Weights of a small image autoencoder: encoder norm none_scaled_ws, batches of 256.
Rows from block 3 of the encoder, named by matrix and row number. Rows with one number belong to one channel. Each number is 128 + 32 x the weight over the matrix's rms, rounded and kept within 0 to 255. All counts start at 0. Numbers have three digits each.
# convs0: first 3x3 conv (encoder.blocks.3.convs.0.weight, 80x80x3x3, standardized in use), inputs 20-39, a 3x3 kernel for each
# convs1: second 3x3 conv (encoder.blocks.3.convs.1.weight, 80x80x3x3, standardized in use, transposed), outputs 20-39, a 3x3 kernel for each
convs0.17:149096098110114124074044091148129133127097131119128148131042132098056091117090117148153144113115136144143096098055159170201157125149137133109135120120117118066132217161102087133099221157049161144128066102133161074125141119124169136124209211086154133114132152106124146150102133131129153146176152126160116121129172153093115159188147129129145233168131150150071111143169115160150078167150144170161153167133145131102087161131123190141146140076111142118091102094103174118119180116099166133077066072124210127113111070202100132123098087128134128102
convs1.17:136082179134119025120093137160146073125098077086148104191106077162197111151074072159098086160150167137127113069131107090145163102143188137133123124137109134119121169146100192073130138069098151125111146084146145082090176137108175169142112088092108127161160086110140149155116109098118146167116134151100107149125101143104154183042110139087111124164152145120076140142139100094144118144145075087104021112105045171145121149182112164144136144125127158105122156143140123107128123124140117122120126132191106046173112180159113095120145149177131150130
convs0.18:148151132137001099132132120153105130147184126125122154180106153097084095116193143121141124117091106088042129119133116121175134115086125126071137114087149134144156098028106144128091123200115107106121132080115092129115140148131166043115110083149129063107119088150107152120141160135149128145100106121116101120112167134132119134128152100098000173141140168119078124159148096085109130144161161154151150153153151109107126151044131126130120163144135147183116134195140113074129095141090127119157150171120106233112157130095122123129123117133107086101
convs1.18:159182117150204110124093065175242160210106139177236174102117189167250135115165168117188128207138142156111189109121130076009100067075091126115144117141147144140131061097153213173055179233151133104152132132098121153115070174110184255149144182124105102149161161159136153134118116110131107105152108117162156126183091150145136155110157093089250255177118131105137144183068195115148162079111116128147115118180155142055144170202096144140146142073122141131134132092148109142130129096117133152148106104090099068107155088143156174151158154150148100130
convs0.19:133142113115095154112161131089108129132119153123095153164089139117166167128092149138139131122080139152173056112108164162162102171136093107106143122085122105126141177154100119037074166162038130145148132081124121045112135144125188198136159168100141129134137095113079080144095123109154157134116071084125162135167126134135135130187090148159124225174195145196126082152053121125138039174165168159155160162138151156142116130153083149030053140113137114087087129075092115160126129028099137146129109090149188208113129084148109127130124112130109141080
convs1.19:171070070109132024142106136157081109102064113163109091203153123189184076120159151164196107165135177116145121105115091157164118046089149134126126134144137137117110186195013167043174127120105139177134157122095147118104139138116122112114121088097140101134156091152132133145158139121144119138103130125140164095140108142095135144106079138120129073087143110158059120183222079105116081106168134077122074070070073152181126133148132150116155159158127157131115150156121138109137141147163117121109144056143084108163128197166141121149131091102133112110
convs0.20:147106160115091135120073125144168150170237108114175193182129186107133152132038108132164131099184105099121100155145109123084118130137138133061085109064139117152160122094118124201128129123136116155153159255137107201102106159107148137115152158135134061084143053121137148146144130136144124112123101092126140117115193129132176158193181132152187116148112134094067134069194095095055102165155152159163164141161166145117099129108094126187153114091167110077145112104097083098134056150146156116165126170102118058111147051137080114102098105112102065112
convs1.20:129129148079126166109148187095106153161245111145133113124139087158099158134197096164152179128097146146136191131081120148182078153136059124132131143144138141144124120098051101065102100139119134122130121005114110140116120106071143173095149158142106099110137166122117123131128120141123107115146124124143130112122117113131112131143145104153007111154107085127160150115211122166148132137125136107075077140120111166241161105204197123139138124116143127125102118122111124122097114112134147133140135104097164213095169110140126129124129136144122135147
convs0.21:109047126091255101136135125080203114115172232158086129145059131148074178112159159130095131160035162145142164098089152133151075106126105140133123138155135135113093160125059137000142180126144116132108137105105155110128171212106139183100146104094148180118124159100120112144140123129131107161128128101108108110108125133132117127102000149127051078179153171149128113105251087142138132155136144147144134150144146160073082154167048150133131126111086130099109104111133117190117121069106106134125140098139127096181098171133120108123117105133124114129
convs1.21:101202138157075123163045107167086099164000081106146114062124156158188163160152107142100115160195109160097120174115086165069136085157111123131129136112113138156134124161134197148115142107098107128136134255121129098108146135123109123072139182077121115136166090134158170122155106119156150117132108124133195136163105147108160123076104078147219155097217160108192118164039119183193103147122169141096140228174176175108103128146103107102075106142125145126146145152123107147134109121144111137153077051125148076120100149110155119132142163109116102141
convs0.22:135102156074147147084071117120138134153137110156122137147155112135131123142109125126138112172116134113126130106057099126091208105038116100131105122143138127146071104220173134108096074205140113150123128158128133161113153179140180132070162132091148158134127156136105108094141144100159155143131130121128141148115096113088111153138196132139152155140207129123140136174077138159077132143142146144147166149148140089126134139110163152193155152170066119130131131105117104121133127136091065111121120122080136161076130082089135112101108097092094129114
convs1.22:186156141203026168107168136134073136108112119102060128051042062081068040075077052045083148137159145144114135190191169140203173180195168145135134114102130121103136111080157112168123127123140103102137148094144108082099039083159054118146072103156155118113072111138135161134057101114158158125149124127102135142117173157158173141136070112131064140127166134140096090145087128100110111184095102088042113102045117100096150090129161121138144140123147063092128097106113136149142138161149153157148154152161004149160175206137071142148173169136139114136
convs0.23:106120132123143157118189145195182136176202164051114100069107219089135192213119173132123132054121118127149115093155042184054126164126121077114108132126146133113131130099150047129138184181125135130105082087112162144112142120088065143073076154149145086141137127119122128124124145128151142117133153146118098123149126103103178147051159112060036140215100119072091138156065097106168073165143147147145159147152153106112093081078080124048112081090123161122119134134146130102136107148147150164134086197109175172157149037145121133139114149135100135134
convs1.23:131104173083078139118157073149097106145202078128152152225069118138106146114136123184097100154160156119124116078152127148192090164061131136127125132125116127126132142117107143133157113157071116087125120120081113108090186165092145143162078107113113143157113147103130125157120110100144125123150144136104115140115142128128126149147136108102094156141156174134063155134161113158159210130119111110102074135173128122192086116134127122114132139092116153139127125112121122126125113141115135142154156128133139199089146097113147118135137157150121129132
convs0.24:154122125139255153090124159120119152197154182148146186118109107175180086143082116171174140126102153099127145114192141127082078112138160146157107133143102115128114123173212139081146150151158120148138160223119159111123111124104135154197121116159178122135143153112138069105162161145152083136168128137154137187140126160140124169125080145167221002123130134113034101146109137122086131169171187159167172171169178100191157155116164132175183142150122115151122127115115076086131136136206115101117102201160136185147103154178159134151121091143131102115
convs1.24:148063111140155076124115180141073094154082166104142111129123152102082123134206089163188141125174148182117161154150151111094209127147190122139136118123126126119118117144117112131137118212109114185137114128080123149137132124147126176151138163143119158134100144132122123147115113135121151148149142138115103102159204200154148167136108174159128156156203169137062120137031170148135121135121166136163151152135173152152149175170133101170140140171153112124102098120096136097128129126130131104123152099168212176165151093115139091128128091142145139147
convs0.25:109069125120153136111171112126224129176201169147120159118120151107086160163171164143133142142151110109095120116109168152142099114111104139077095081103106128080152159111116150084093158129114112128124095181108119179123117188117186195138131107152114064090091067093126149134150158143140104138102078074124084123134135121138136135135086137145063180104166147131092107087168113100060116167170164167165176176174172138091116130000115136000126161109150119120129149126167150127109121112100123151142145206127130119165126154134137144138124113138124032125
convs1.25:120206115186150092137175085138174132088040100127000085125058142133163121101092135125129114124211097134098147123167088150000111122141115119139139126131146137156142101067117137132138107100112141115173134197140094074117161144147147118086134038107111154150156092127163147108118105116142126115131107148138114105102150063127089102092106117106075094138022122076171135114079133103087156097118136145179176161209164163034095156029131157138085157102154160121180158196165100119119138115145100151118114143121110000129135179118160158122123117098133092114
convs0.26:134142104185217107179090164114083162135000117170135165050158104091255075103125126131044092182068162092155113178186100119139153121154096129133120183157088134138138124101145173155151118138126123087138078132130143066122105085171091133209124092130114159104107120116089064134111137109137086153138136100174170100154096170124158144043060084115103112108124131122154106097087159161183123144121148137127146150147154114136149185132140110118120104171108094187150106121073138143154192142169109153113115231162116150073072139164088131111108107136086115125
convs1.26:098127123129222181136182215071055124058072095113074105210170161101085161152168148148118139110188143193170133105068065103120077109106035119139141137145137138117152138158127097115051096143051149224174111046194128098141146156137119076110107124141101127135109161139129121136167146146094143138129154100103095133115142125142108110093170126170084154079174207123093069119157086090059117117099096151124164078105152166161158130135143172068117176154190114125119134130176109136104109160097089111090158076120170167071159075109150116134099118088154145126
convs0.27:141176141173131133121149143186200151190204185196208160143163173155161167156184177126106112132128132169165147117125175134162120117113106121132135110127108105121102151117126114091100115112116106102092139096100109093135132114123138151128144093140137153166141145139108130123119129131123124126123125139171168147147131117149129130124166144130137144166154152131147153148126112137151095175171174168168168167168165145144135115177140137123125117110135128125134142163154162146129134114100092100100135093142130120115108116128117089079106093095099089106
convs1.27:123130125115101122117113122116139118128150131128145121140140133139128126137128128158117157175185178127185184116118114110114118121107109129126128122118119124120119091105096100112114089116116115114110115110109116112117125125125121137130120130127124137137105113115106107107122125135146142151147140142119127126134146147137153147110110109123101106100096093133127121126128128128133114187174174188173172195173162130128130121116113123120115148153160127130144138137137131132130137134140134138137131120134139115138137117123109101097137126130138128134
convs0.28:070132089163094104131141145150132151080139159148196135093115121087080115102119123169150152162091140140118146165092135169119134129132136131114145117092135173144137189159110217058145126101135142149100129176161144173148148103145092243141138174146132104157131073150161099135137160139154188176147169150169215153171158126151166134119168132147168157127120110128089107105085123126135124163171173154161158154150169152184171132208164166172154109101132112074128114112112164155093210123136129143109128158145133015146111097150154154129150123124181137122
convs1.28:137153153143193078127111125124141137142130122125126126102140118112157192085086125168170143140173140156164132164176157092064138130145158127130129123137133122129126121165110185154153094156136138095135125162172121093118110138138120183140118114117140130142127149132109119119116118136122133130129123127121122123149152112130137130104119108090152107133131135138119101106123067112092135139133125131096113144119129145130161161249158168134130124116139124140136122148133135126136131111092117109127119181120132224106160117127114129133124120128138145134
convs0.29:113085131071000154128176114172223076166255151150193189164092123158153135203149108153146144107128104074000115091106170142125109135108118116076118074077105130130122138138132112121098140107121127155116131108143132144117124203123196199145116127127117101086142124119174169129132122149125125104119090060117150160120182115133147135146159154119112181162137105091092118114158086123112132169170163172169167173160164122142140119000116112133089161111111108136135164133138132101087096138098071121144145084137103052181117232088108109116119104101107063102
convs1.29:112132090153208112158139155056120154083105075095124102099130068079116114124108116137121107117114110149152107167092154179216119143163122115110116137168150142161139131078121111156148112133134159204154101102132093169133134073107097000111131131139106121122147157143164143138147126110121108125138125133099158112108146103129133124057063107107207141124050072080083130041139120088107103129133118087068119186215191105164155148047142121160090140091162153098157131165120105136124096146125115148124085053138099184144109114125165118107125101115136122122
convs0.30:203058124096133114114105102101170150142158128120141197048067081091126103114128129166131147139135123150171153195220141152138131163133157115089127061103079103130128236089145124112134121098143131130153138154109137110107126255132107105090098068082085111076091130137141144139096164137125132097118096095186192148180131139153137140174106195137153115110155157138098126112139036115135130167160160160163161156154151162192154151163146155133148161167105079106077111108106188070135073101102098101122197202188093189105125127140144134129127140104127087141
convs1.30:166145114091112103105114066162148132137166162144104070123140185124130111107111131146141190104181119156141172147121137150255131169190152128121123128116122117131123130179150102137147145083162135144135132133146138131187116144153171164140130117134123136130121120134122119124136120134136133143146132135131091131131161173143130139106103122156117142093103084151080119095140074128135073115108135134136130102134151153135162203200175148208126136128123115116147131131115145127139126103117139128117135110119146132093086255095131122133112132130112097092
convs0.31:138128133132121128134129132142133142145133138146140145133126122133121129132123139145148154145141142139145149133140136129125131131137133125118126127113117117112125141126142147136147142133134128133124119113116131128126139123124123112119139116141128112128133126129128118127142139137144134131144139147143146151149150163158153157140138140145136133139136135127125131123112109126121117153153161153156159161159160139130132140127131156135136143139141137123127130120137118110133125116133129127136121123125123102112127119131134128130127112117130120138
convs1.31:117117117117116117116116116113113112114114113114113114133133132134132132133132133116113123120117115130120130112114116111116113112113112123123123121122120121121121112113111112114111111113113119119119119119119119119119124124125124125126125125126122125120110115116108110109127126123133125122133130129130130132136138138136139138113105106108106108107107107130130127128129126128126127154153158155153161149146154118119121119119121120121121141145143136141139138142141135135135135135135135135135129128129129128129129128129122122128135128135129132128
convs0.32:122163136134128120129136138173152163146155160163173181135130140141150146144149162144139141135137122143121137137136136129106139118127133127134125127139124152150132128146144136153127137148142139154128132113120145169144131141123129122138142153142131108131129131143143135150152143130147132122147130130161139144157147156164137154157163150146130135146156152116128110117120122119116132173169175169164173167164169143133134123122146140153131154144161143139144156146155120117124136143129132127150117151131116111121123122126125123108125115096130108106
convs1.32:116117120115113112116119113108108107114117112114114114135135135130127136135134132163122124128168132121127124118118116116115118117114118123123123122122122122122122111111112111109111110117108120119117116115118118117119124124125124127127124125125115117124123119116116117117142127125128131130128145127132134134132135133131131135110108110111112114110111111125125123125129128128128133151165153146147158150144149121123123122120122122117121146146147143144147143146147132133133133134134134135135121126130129128127127127128137122117132124124118125107
convs0.33:093130116118161096113104112094088136158060131124132139118112043148200059107089056189156175191102153134163123160170104202165184169170186088137126131133092097102151106168148204162120117181104129181182146148160128103125177120153150172172190093119121087134133167139087043137115094090088124136111132142120160156202123128138195160113189129147163101096143148078078075157067163134129110175171174161149169169164169105193163172157131142072115155153161125206151092116075082143115144068161078118133142145106178239172107109124131116141143100117138114162
convs1.33:135077064105067173097133098078052147038035043100042133245119177158116127121076133190207145179187178182138172174155146130146176151151116117123130115135128123130143185122132103156089136124144165190157096137170118123136176181161144117107131094173114118151113159158113133133156142125140165128122139125074141110094176166117186121114160128133137194173164145109080097069084102150086159132126153090064143082063142144164136137131149157178159139110169109113148132133135115130116110173078086100094082127134198178103185163120117125110121150091119137144
convs0.34:095132145085102115183141129157134157157210131083118163120098060057199112091183062148124173116181147153144132141153141155198128155093137123126133070137135165166176153122149116154124138180150122132154115079121084152129140232157105078142108184050119113107112107168126150166114121141076150133115119107140127168109200152162118187138130140084100106164131102143160127115202089095099117146161147157166160155163153130163153142155153130193138131125115116171109111099141140134120110153105167052088159156135114184134142087091131116141058108115100137097
convs1.34:130163186144163127091085088138086144129159144118075093090196142164163146086160120131105175123184163187156158140097102186218112159130133123138121124127139119127125175121130174103110117091144116123159130126115113122128157100110152134127157111131124159149113124120119124122123104134127137130136151134128102103124149120099126146167154157173071151138131132102117099051112114100107117104099138128111107151117118131171128159135155157148149098129135122174135112167139143149121108110093110122121081109078191070125147204120128117128115118140123120130
convs0.35:103182174125071138139105144173064147157121148141180152193204170147125115165126153127122124137164150116105134116151066116000168107118120125111098130121123138132140104081130070255104093082080131099113152028133138119127177113150189087137138149174134089150112031133141131129156160122154129143133115113122099131126101156112140144156195041156061125143112083128113123126000136105112117170175170179175178179175167111145140096057123109048091155152156152170164163167135110105178110195141121157158146162108123114090141095148129136129101142131098099099
convs1.35:129170117167133118134031156112111118130088123145111118116147162099152117134032096109116119143121128110101112106125099110009120106177102138143128118121129141125142153111155154188091133059107110143131111255135165088120118137105113133104103085096135138115126113141141122133141124128127120149119117124115118112106126102129162119127097108104254117138102131157092122120099120148157170120085108105053091138141144115100093092127124085122143132147129112102138136111128135123125121139111130125124157143109149000149098175110150105153140126118119129125
convs0.36:137086131151166150122111151090051137096093182125118169169124136144096141134049185131078124118111142158202118058187106116177081122166076131135118133153129130132125170106158148065175175172102157117149179104100137075144165153112091081075119156064156130128138115130137108138107112120127142140142145120161181107133099146174128090153000221182133101168103174154140093087163141128158092152134134141141132148129146153122119167131117149144155137108133063105090081056108097154151109126170122138118107152131125114129109063191097133128104101135111151120
convs1.36:176145145138198101152162089163109137104122120173038137146212153119147128107156158163092107110172115118141145140099087171128182130075152109139125147139155143154129128148053101121073118127065121174137113196093118119103130114138093068106130169133102153126159087155160149152167097119123147114111123102183105095110104140136133132081070147126150063064185096169063102150176125152054064157128130095069077077051120166126114138130128135124102164154120164114119129125133124137103131152146125107090097115165126102138095167195182117145124157096138132121
convs0.37:146075107145075124113136095159252165175247161146150176158129110124075080099083075103084128151084115141024112129076120146143202121166168090120136138144136113124131118252149175082093171040152115167128111187145110163124108169114122155081115155141132163146148159153142115157122087107109137115147061137126170125159173141193177166119255172125124134120164138112154116129044128149135123170157159166163155151163153091171107164162119167157151106102108119114097085099096133194144147124121127104147145062091124194156123112112106066112126105138117018119
convs1.37:129077085153024158063094141098142123083019064123135154164116182129173130141042084118139120158192139124107139093111103081128194127061160134130135118114114130125138119072129150114073163137139132137158114141117078016101127121144105078081109050107134108131117105139106130130115130118125140136141131134146143139127168148118196104106146146091169136199212116149147150121095123153127153120108141150121167093087171179134157143206138169148127146138145120100127109092087139126137119140090109142123140091123048097114152182100096102108117141126148136148
convs0.38:138122122134134122111163133123145199146201250141163164168102146150080055151108138131119107132106157081077096124145120148142167093133159108070073088029111096131128109118158167086181166132114133144135162151154124120169164107087134044110107158125112091081095055136133149156118121123116123155103132085070120124096144160144211178134137173163107111147153143108104135103055123101109154133138143139144159147150150091098103118078119155175135152139112139110030116109121082123115057091149108122135148163114125174076141199156126142121134138164083093118
convs1.38:102122139148130125122140110096179157182170150170186129161161098136182134169205139148135198132146120127131207080106108104147128137106165111138137160158147136137128084120092141176143115159134142110105141122128115125127164170135144242152110138100093152123133163139128115112143120124122102119150134148088132140144096139119103143101153153157151149142151118000077123179189186159164198156129131171115169156113155191177093140073090134091115106122099139131108115112124084104124092100152113132135052075133068067096124126152133152166145134147147132129
convs0.39:183155146135116113134124112110121096101098104095106129117134115120128102103113096082097100072083124107100127177157158117136150126112133172159157143126133147125132137125118094094114108105115121114122117117132119127121127145136135160156140142129112123133110112123139128125142128145134150158162164153144131130145131128160151134104124106086118125095107124197156146114113133111114132124127126124125131127125126089100121092115121124140138155183177129151136106111120255148141147106121148117114148133123155136125146150140129109126123116124157132113
convs1.39:170153145136115104113093106129139133134192168135161138130154142122143140099128133099099116130118132146127134115123148117117161107099124182174147138124104102086075097143142111144142135148147142122105145151114144164130096118140111144163132150143174170146114109111092092112066087122113137156149165166084092124110127156142154180165154137147125124132123129159134128142112114131093102146137115139135129133126138091113102117131147097139158140180175100126145091112138170142138146107081141096086128118111125134123120126124073093115120146154141149156
convs0.40:108213152096045108098078143170041138168149107147196140196216148148135116172083139143150148125198148094095135116186078132000154137137122137095111114098102127098131123084131101255107115100099122135127142000128146113124182156184255059161159133164156056114117000153134145123134153122150122139139101087111123142119120159118149138188223069161051144140141124104123111128046114121092126180178177181182180185179163117170147148080173139011116177181167157102145150134150083073146089142114111125144146213155154122090149080134117144133097103134101077104
convs1.40:124210120175104153119126136143119120122014051104021060120132122073203085160000083132121122112183098111101118127143126099147118147164123142137133131124129146130132159109123166255070145093113135123136132255144156121124097101072106158044104026056116155133149122161145162131146143156129153142140133166129117103112111116122112128129103132087214097107076107144095121115016088119131122090068112100092149148189175153012128107115145096091152123099140140129167148144105104142140120110141111150129097157120147000161070089102157136110140118091118101137
convs0.41:139127137135136132126124127142139143138129139140139146131138133138133137133133142137147141134135133138144137123122124119119131126123130127125129130117127132125131132134134142140128136141123129134132134126126129130127141133120130118122137125131131129127132123134127125126137136133137121135138133137139141142145141145148146133147138136143137132132137128122119122119115123122116131154155157153156158155158156134137126135123125142129134140130130134129135141130136129122132132128132128127132123143132132124129134118130123133124131126119131125123
convs1.41:117117117117115117116117116112112111112113111112112113131131133131131131130131131121164124167156122146121161114117117112118116112114116122123123122122122122121122109111110111111111111112112119119119119118119118119119125126126126127126126126126120114116117119122111114119127124131142127133128126127132133132134134134134135135115107109114111111113112111127126126127126127127127126148152141153136149143164156121122122120121120122122122142141144138144139135141142135135135135135135135135135129128128127128128129128129125135127138136125138132136
convs0.42:160198139101117124118114131133181153160220144152150128147054170036051153137200178143147114132025127120129118110063134096162122132117090147094138128118128132100149146087129160027121103111121133106123130060145087107127092092111135176135118078145131137123126122092124124121146167164142141136146149157113136104122201124108132127128121136125000150156113155115077132127188086143121113162155162158156159161151166127068095136081092166103107138117147157155126103111148139100138124191124093157135116089113125192093140150124140113126140125130076072129
convs1.42:133180093147151086127089079140192107158036115150172111088076183147255124094114101141124153138237113122097126116076128127060133057148135119133133122149148136141137126091075194255107175185076127137142125112109130133123079160095119255085107138076133143129156090131165158132128104109132125106134125100176148135123073107115139139076055087106217179177150132135084136193133136138170145112145170124132158160154197172080146149184170140144132113083131120129130132088130125124124142076119122169165133102102124000138128099117167130137150135128160116124
convs0.43:135151150123212101105162134166172124153136186201143147120133142130109144125154141139135144145105125159112146121129145113071185125101139122116138123075121135130138136150122152083100127182121118113117157104079127142099136119119124130110143093136144175167139155124129117100140128148146117220139152125177162148135142150157118144135141123167174131148112134115096104107112130124109159171167164170161162169160163126162126165103096146150137106127145113126153135167179142105100104073104111143123119134150107111174110180096140130136131113109096123096
convs1.43:081138122120069128132081121130098111152102117129109110139124129154110144125166157144114144165163122175179170132125112172144105079105119126122126124123127121123124079045112099101121110126116103101110149138103145125134131114108154147119138128135124144137119124132124136141120115123134144114126139137120137126125143136136146133123099115096128128133107144093126109174100110115111127141120128126126149141140131131094131125092154154130128131127142133113138152142154127140130136136127129133136125208144109105144127108111112108117120129128110118121
convs0.44:200171141188177146170156130094251128180223142161078124080000144044080143093195159130136117132012104140100141110061159124208073106140111115089117134142144153119129106127099134000142164119146116150117142016138087142134077080066066160119102141148123167111125151113110135123134136162122134125154166134128129106139184115128126129079065177105019101113122168109072114127234073160093105160155163159137149164141158110066100145094081105151120132087110127147105104100127141145111129126136151140136112061124106174148126177115144132122131105123124079117
convs1.44:115185101149093140121116083142117097137000052103126116080127173116255175137160170105107131120212109146101160148135092164158148094147142128119126117118136138140135114154060156255085133101110117096134124177131139133131112121096123217108123162137126153142157072138131140167133105125126154114142124105169128149136099134142152119118111106098207187158203168096094078158100087159202124094130158076079150184130161163106151164122144128119126105102106114151155119123129136152112136091115119152127130092136145000138098119098153121136167151134150125130
convs0.45:164090101138082157155112111147176153099119159137144158097128125167101097099119112156111129126060115092109134165171167135159133172123133131142143153089142135113170107062112187154141126168141132060118165180150160135098145105101109137131107127105166097144132091095107113123109158136058098150079138137122135104105143127147181162151094114145154156133139115190170139073079094131104126156164180155162164171181166140087125135130128184176166147118094178153104130084113057159154162105112128145127152150123193077125114122118138050075090058116052124138
convs1.45:106118140124102124119133131138121102141121092162155090106181133177148109158186166114118140129142151168159132118139151102092125128140115121121124121116130126121129079122139152166152100120093127137138152083076137130114127137126129120077162162168126142123110117130118120160121121133127129133132115109115135125118107151144133087105140128137153091111092162113141109142090135143113125143137119134114098101102102143142144106133096168112092125150156131115100151131120143134145122137153119127103094140168108193195109148117117108135142148155138136144
convs0.46:122129124096118122148134134141133168163143148138153171164190159121176146112120150133154119143163117167220126117122118112124113130116127118102120099064100057057090148109133147135125127178138146112130136137125123124133113162140098130119140155130113110139083062123075041131114124091151169115157225118130137123138149135140162136166123172124153113147120147110120133109129150165146158160156162158153164156147158176175133150134161112138152124145141113111126113084132092041081137103116110129134148163149122168120145171160119134090146169114177226129
convs1.46:179154094146160089132173126130093140079044114039000067121183137073103091129018116103148128095117143089105101131150170135209204171183148127146127122118125141114116108142126112156132067098131118184141125151151128136138108138178106115170057026117147124109130105102122094100121156152130196186133181176127075082177198184177193180113095139135049067158146106113058118123103127123130186157165171144110115162156144110102096083108112087056104170153168120158165117088121137124117139175149177174141125068110140155161105154148110117124125131151078114097
convs0.47:100082141108111143121128106149194160122118150138116162133133157125116119124159146142163136132112133121095097136145112149128132134129114078048064119042109125089137124149153114171136153159138119135129057115136146153120120161048095185057104161051122072101113030118160098145146164139117143112107116020105137139147143155158174160109149132142113146132153119105096151088048109116109117138138145142145164143146159134120112138083167165106116122084092137140088091139138079136149074108123133141136151159115127134127115136062142148137111152135099115087
convs1.47:085184148157149112138133122091160159061186145080112119147103136135120106166128125149127115145161162109137130132126158199118167173115121100117121131150139143173153152108148106111238113103117127106125104143123123138131155129165148070147131109116118131156193160162189166146162110107126101131113105125194141113145088091118091098131143132131198143140034100086167192107186149094125109092149150121207208132185203153067109135038090121126123125084105151100112207158110084117106128152138103153142175132127111133147141148141205189155132100105103096098
convs0.48:095097063105117156093131156144179227180153189154130151169158163096093077155160153151088116157155057105124090134137123134151148106115157132090139098136158094070128162179223181173071106179086164163149168125132110191136110146141137110120164155098156133109108143157118122115139138151149144124142130101110134136148149141149184128153154192153128136094195149104076084131091121044104131177168161165155164171164161152108161132146094167139088186163117091101123118112150089108155084073118061115124135162111121131140088080149140122138133157106122123072
convs1.48:115117104103109091098120125133138155180159144151134142121148126126137142125152115122140126126174164113117161151162112120151135078121131121123121122126131125124123117111117112139117112093117108120104129121120107120109120123137139137141127111128114128124116140133129133136127126125135115118117115124139112137145163130145142137149105123141134109154129116130148144107126142143135169123132142151126140131139143118144126174155160162132109138153137136136130125124130138139142121128128119145134087122170082085156129138152137135128140134140124127137
convs0.49:152148131141000118124076111147079121159149113123112168139037167084065084098166174132163135136108081113093118129080151124200122132126112115089106146152132131116153140103105168036058128144078146110129066050130126111112110075099148127111161102105135090112127126105117141125131149128163142145134130103145095110130176134127116103104123106147100179157157161106104126140155067143148137173162155178150158176161158151098099169096073148150119134120123146180078102161177120099144080064093138126121115128141149251118110124128135128131139104157110107098
convs1.49:118150133157159075115124151140215117154091124083219156076129106166226139104100140146145127134140144133149120124121191118196116110096110119115129129145116146141139149137069228158108155189131124118100142038126149127110085133102163255183115132131128100110156134114133141127143135113122130117137132119143124176102082143127147124067147090103117141168184171126137180180147100122129138119171128118147092204156129134102095148215100143154132125088102142136104122133122141141104128098148123117141110177141092000171106112130147134122148096130148126118
convs0.50:138094168171168187152119202109119144106106083149156108150069169220114068181106176139160138136134075105132192106102088091128182105137117120115133122125125131126111146159113100188059142161169156153105146139064130083082157187126163084166189121128118109126111069089135115074122123156147115173157163098152170137136169168124082105139160095184196058167151160108128147111057086116118165157165157151147164157169143105152148149154154130126058174151115179053113153099100118133155152194131096148102122108084150116129136123045127120119128127108117125119
convs1.50:125075107177117101114115142060153133117094154036072138091102142206171122106123109117154187196119108158150132077099127099182151142121117141131134135144136129131126086128162131113151112070135163140143114148137154121100064087172096050162087079133132147129093138129114136115137145129127136115150112135167088127092108124098125128083076126154140106077137165072112141200143180095169178105119088083107084101097078170127104082143106143115148101174142127148156140132155143145123112117119124129135085112127000133150181120171122151124150142116132130122
convs0.51:127155153135160156136142137157183175170176153175184161130164154148177161166183171135143128149131123157150148122101117134101139127108112126137140118128119116120109134155130129116127123107110107100102104084105119109126120104124119116126153126128161184167150160148141143116128121135131110121147132144189168157153126123160128136150155160163142143155141150120125115129139122108131115179170181169159170168154170136134138132149158141122132133132141135133131155145150140138113144123119112118108113111130099077138126123137114111109113103089124115110
convs1.51:122125127119114113120121118115126115125131119118129117138133137139128128134134133167172125170179171137169163115111113115112114111117111126123125123121123124123124102117107103119111105115108116111118116110116120114117125129126126132130124127127130126129114117120115120121123124135130144144128134134122130128125135132127133130112110112117106113113098105126131128130126125126135128181168145167172160168161148124116119120118119121117119151150150144143144141146147130134131134135134135139135132123128142121128128124125113115129118131129124124116
convs0.52:121134143251090085174113159134194172118142150105140159109167098110215027058157059150148142191123135131179099126123125113091166102133144149152105145143112145143097110152124051180078198168148178147158142124170157123130112144163057184252067181127163157132132169164120146098123119108146122140127140092171145142177167155110133124101145130162175091151134131135147128106112142068188120147149162149148164151146164111160144059150149084182166125097167084159146102139126140134177137172158183077169102156172115181198123124171111140130136139117174121085
convs1.52:110124071148213098136167135126134109108077139088126148067083148056113163113130141112128175105144159184121140160153169102146140116101146133123119137129141123120128052112165016183175145128158153135197097198180103125126096092132070098190090068149105157147111142158127131142124121128113106134120147124165153144123188125157151120089081142084145181088148158114092094137144111108068149122157138129151118119115101160123132211153087199173139122157154117128142130108109133167102133144106094116106115133086165033118101093124140109144138102128135145128
convs0.53:125126137123139129116130101158132135159122238167136169126143118126152196130124108147137148143127125152158106072139139101135100135137135124153142104085082124114125149135122148128122162165162146117159155148081138113133121034134111137160076091141138136159148159137125142173112121142131127161090094101110074127109108166141153142157106155156172181181129137129078086136127213133092110159167147153147144158154159148172126145156075170140167123121135070132170071115092109090124081055104107143142095092092082140133123130093098120126109128134115125086
convs1.53:092118106104178203075124153133100107189107078179116127120057080063165112185147100133124113144098097136140112100168155184151159154146124105117113146139124133119124120158137139061097087101077120102131030131198091133136143123158151110119206166159092109110168138105173107099176139119133138140116163130132126167103116143080160167133137043105180071073153133147175133122142100088109088110108092120089132141099174175157122116162181158135152090141122110157148147124150119125149112147158140161131170173151167142122162123115129105082135121075149152102
convs0.54:113146120112174089115130149154150178127093176150145164131103127098096091174098110103163154090108165103097140139181142131185158135145129091084108092083108128159113142185137133111152128173139113042136119151131130131129058069233057052142125031133147108079152130101159148139111091141116066171096069118149153146153104197137139118131035149138091170137133152120161102117107082172127139150150156150152151147152152102141140128103127135139157108139138066106122130175133069118095108082129077120103087134255087092200129122159086110140093064140107086127
convs1.54:091118118144165075091163075105172124130133133129173138171159116151167155221190175116145182109114161130168132126101144170151110155164151118127130126139131136137138114121155116151145096095138168135125156164124131196140151137131154148145159139174147157133106135165114131169106114130089108118117112124101137118138124104122128108075117112131131159111131168087097122118060088116096065154152135136135139144125107192133115136139124191160142140122150111144127113105148125139127100131133136135137127185146096112143116081151086116152102127142095126140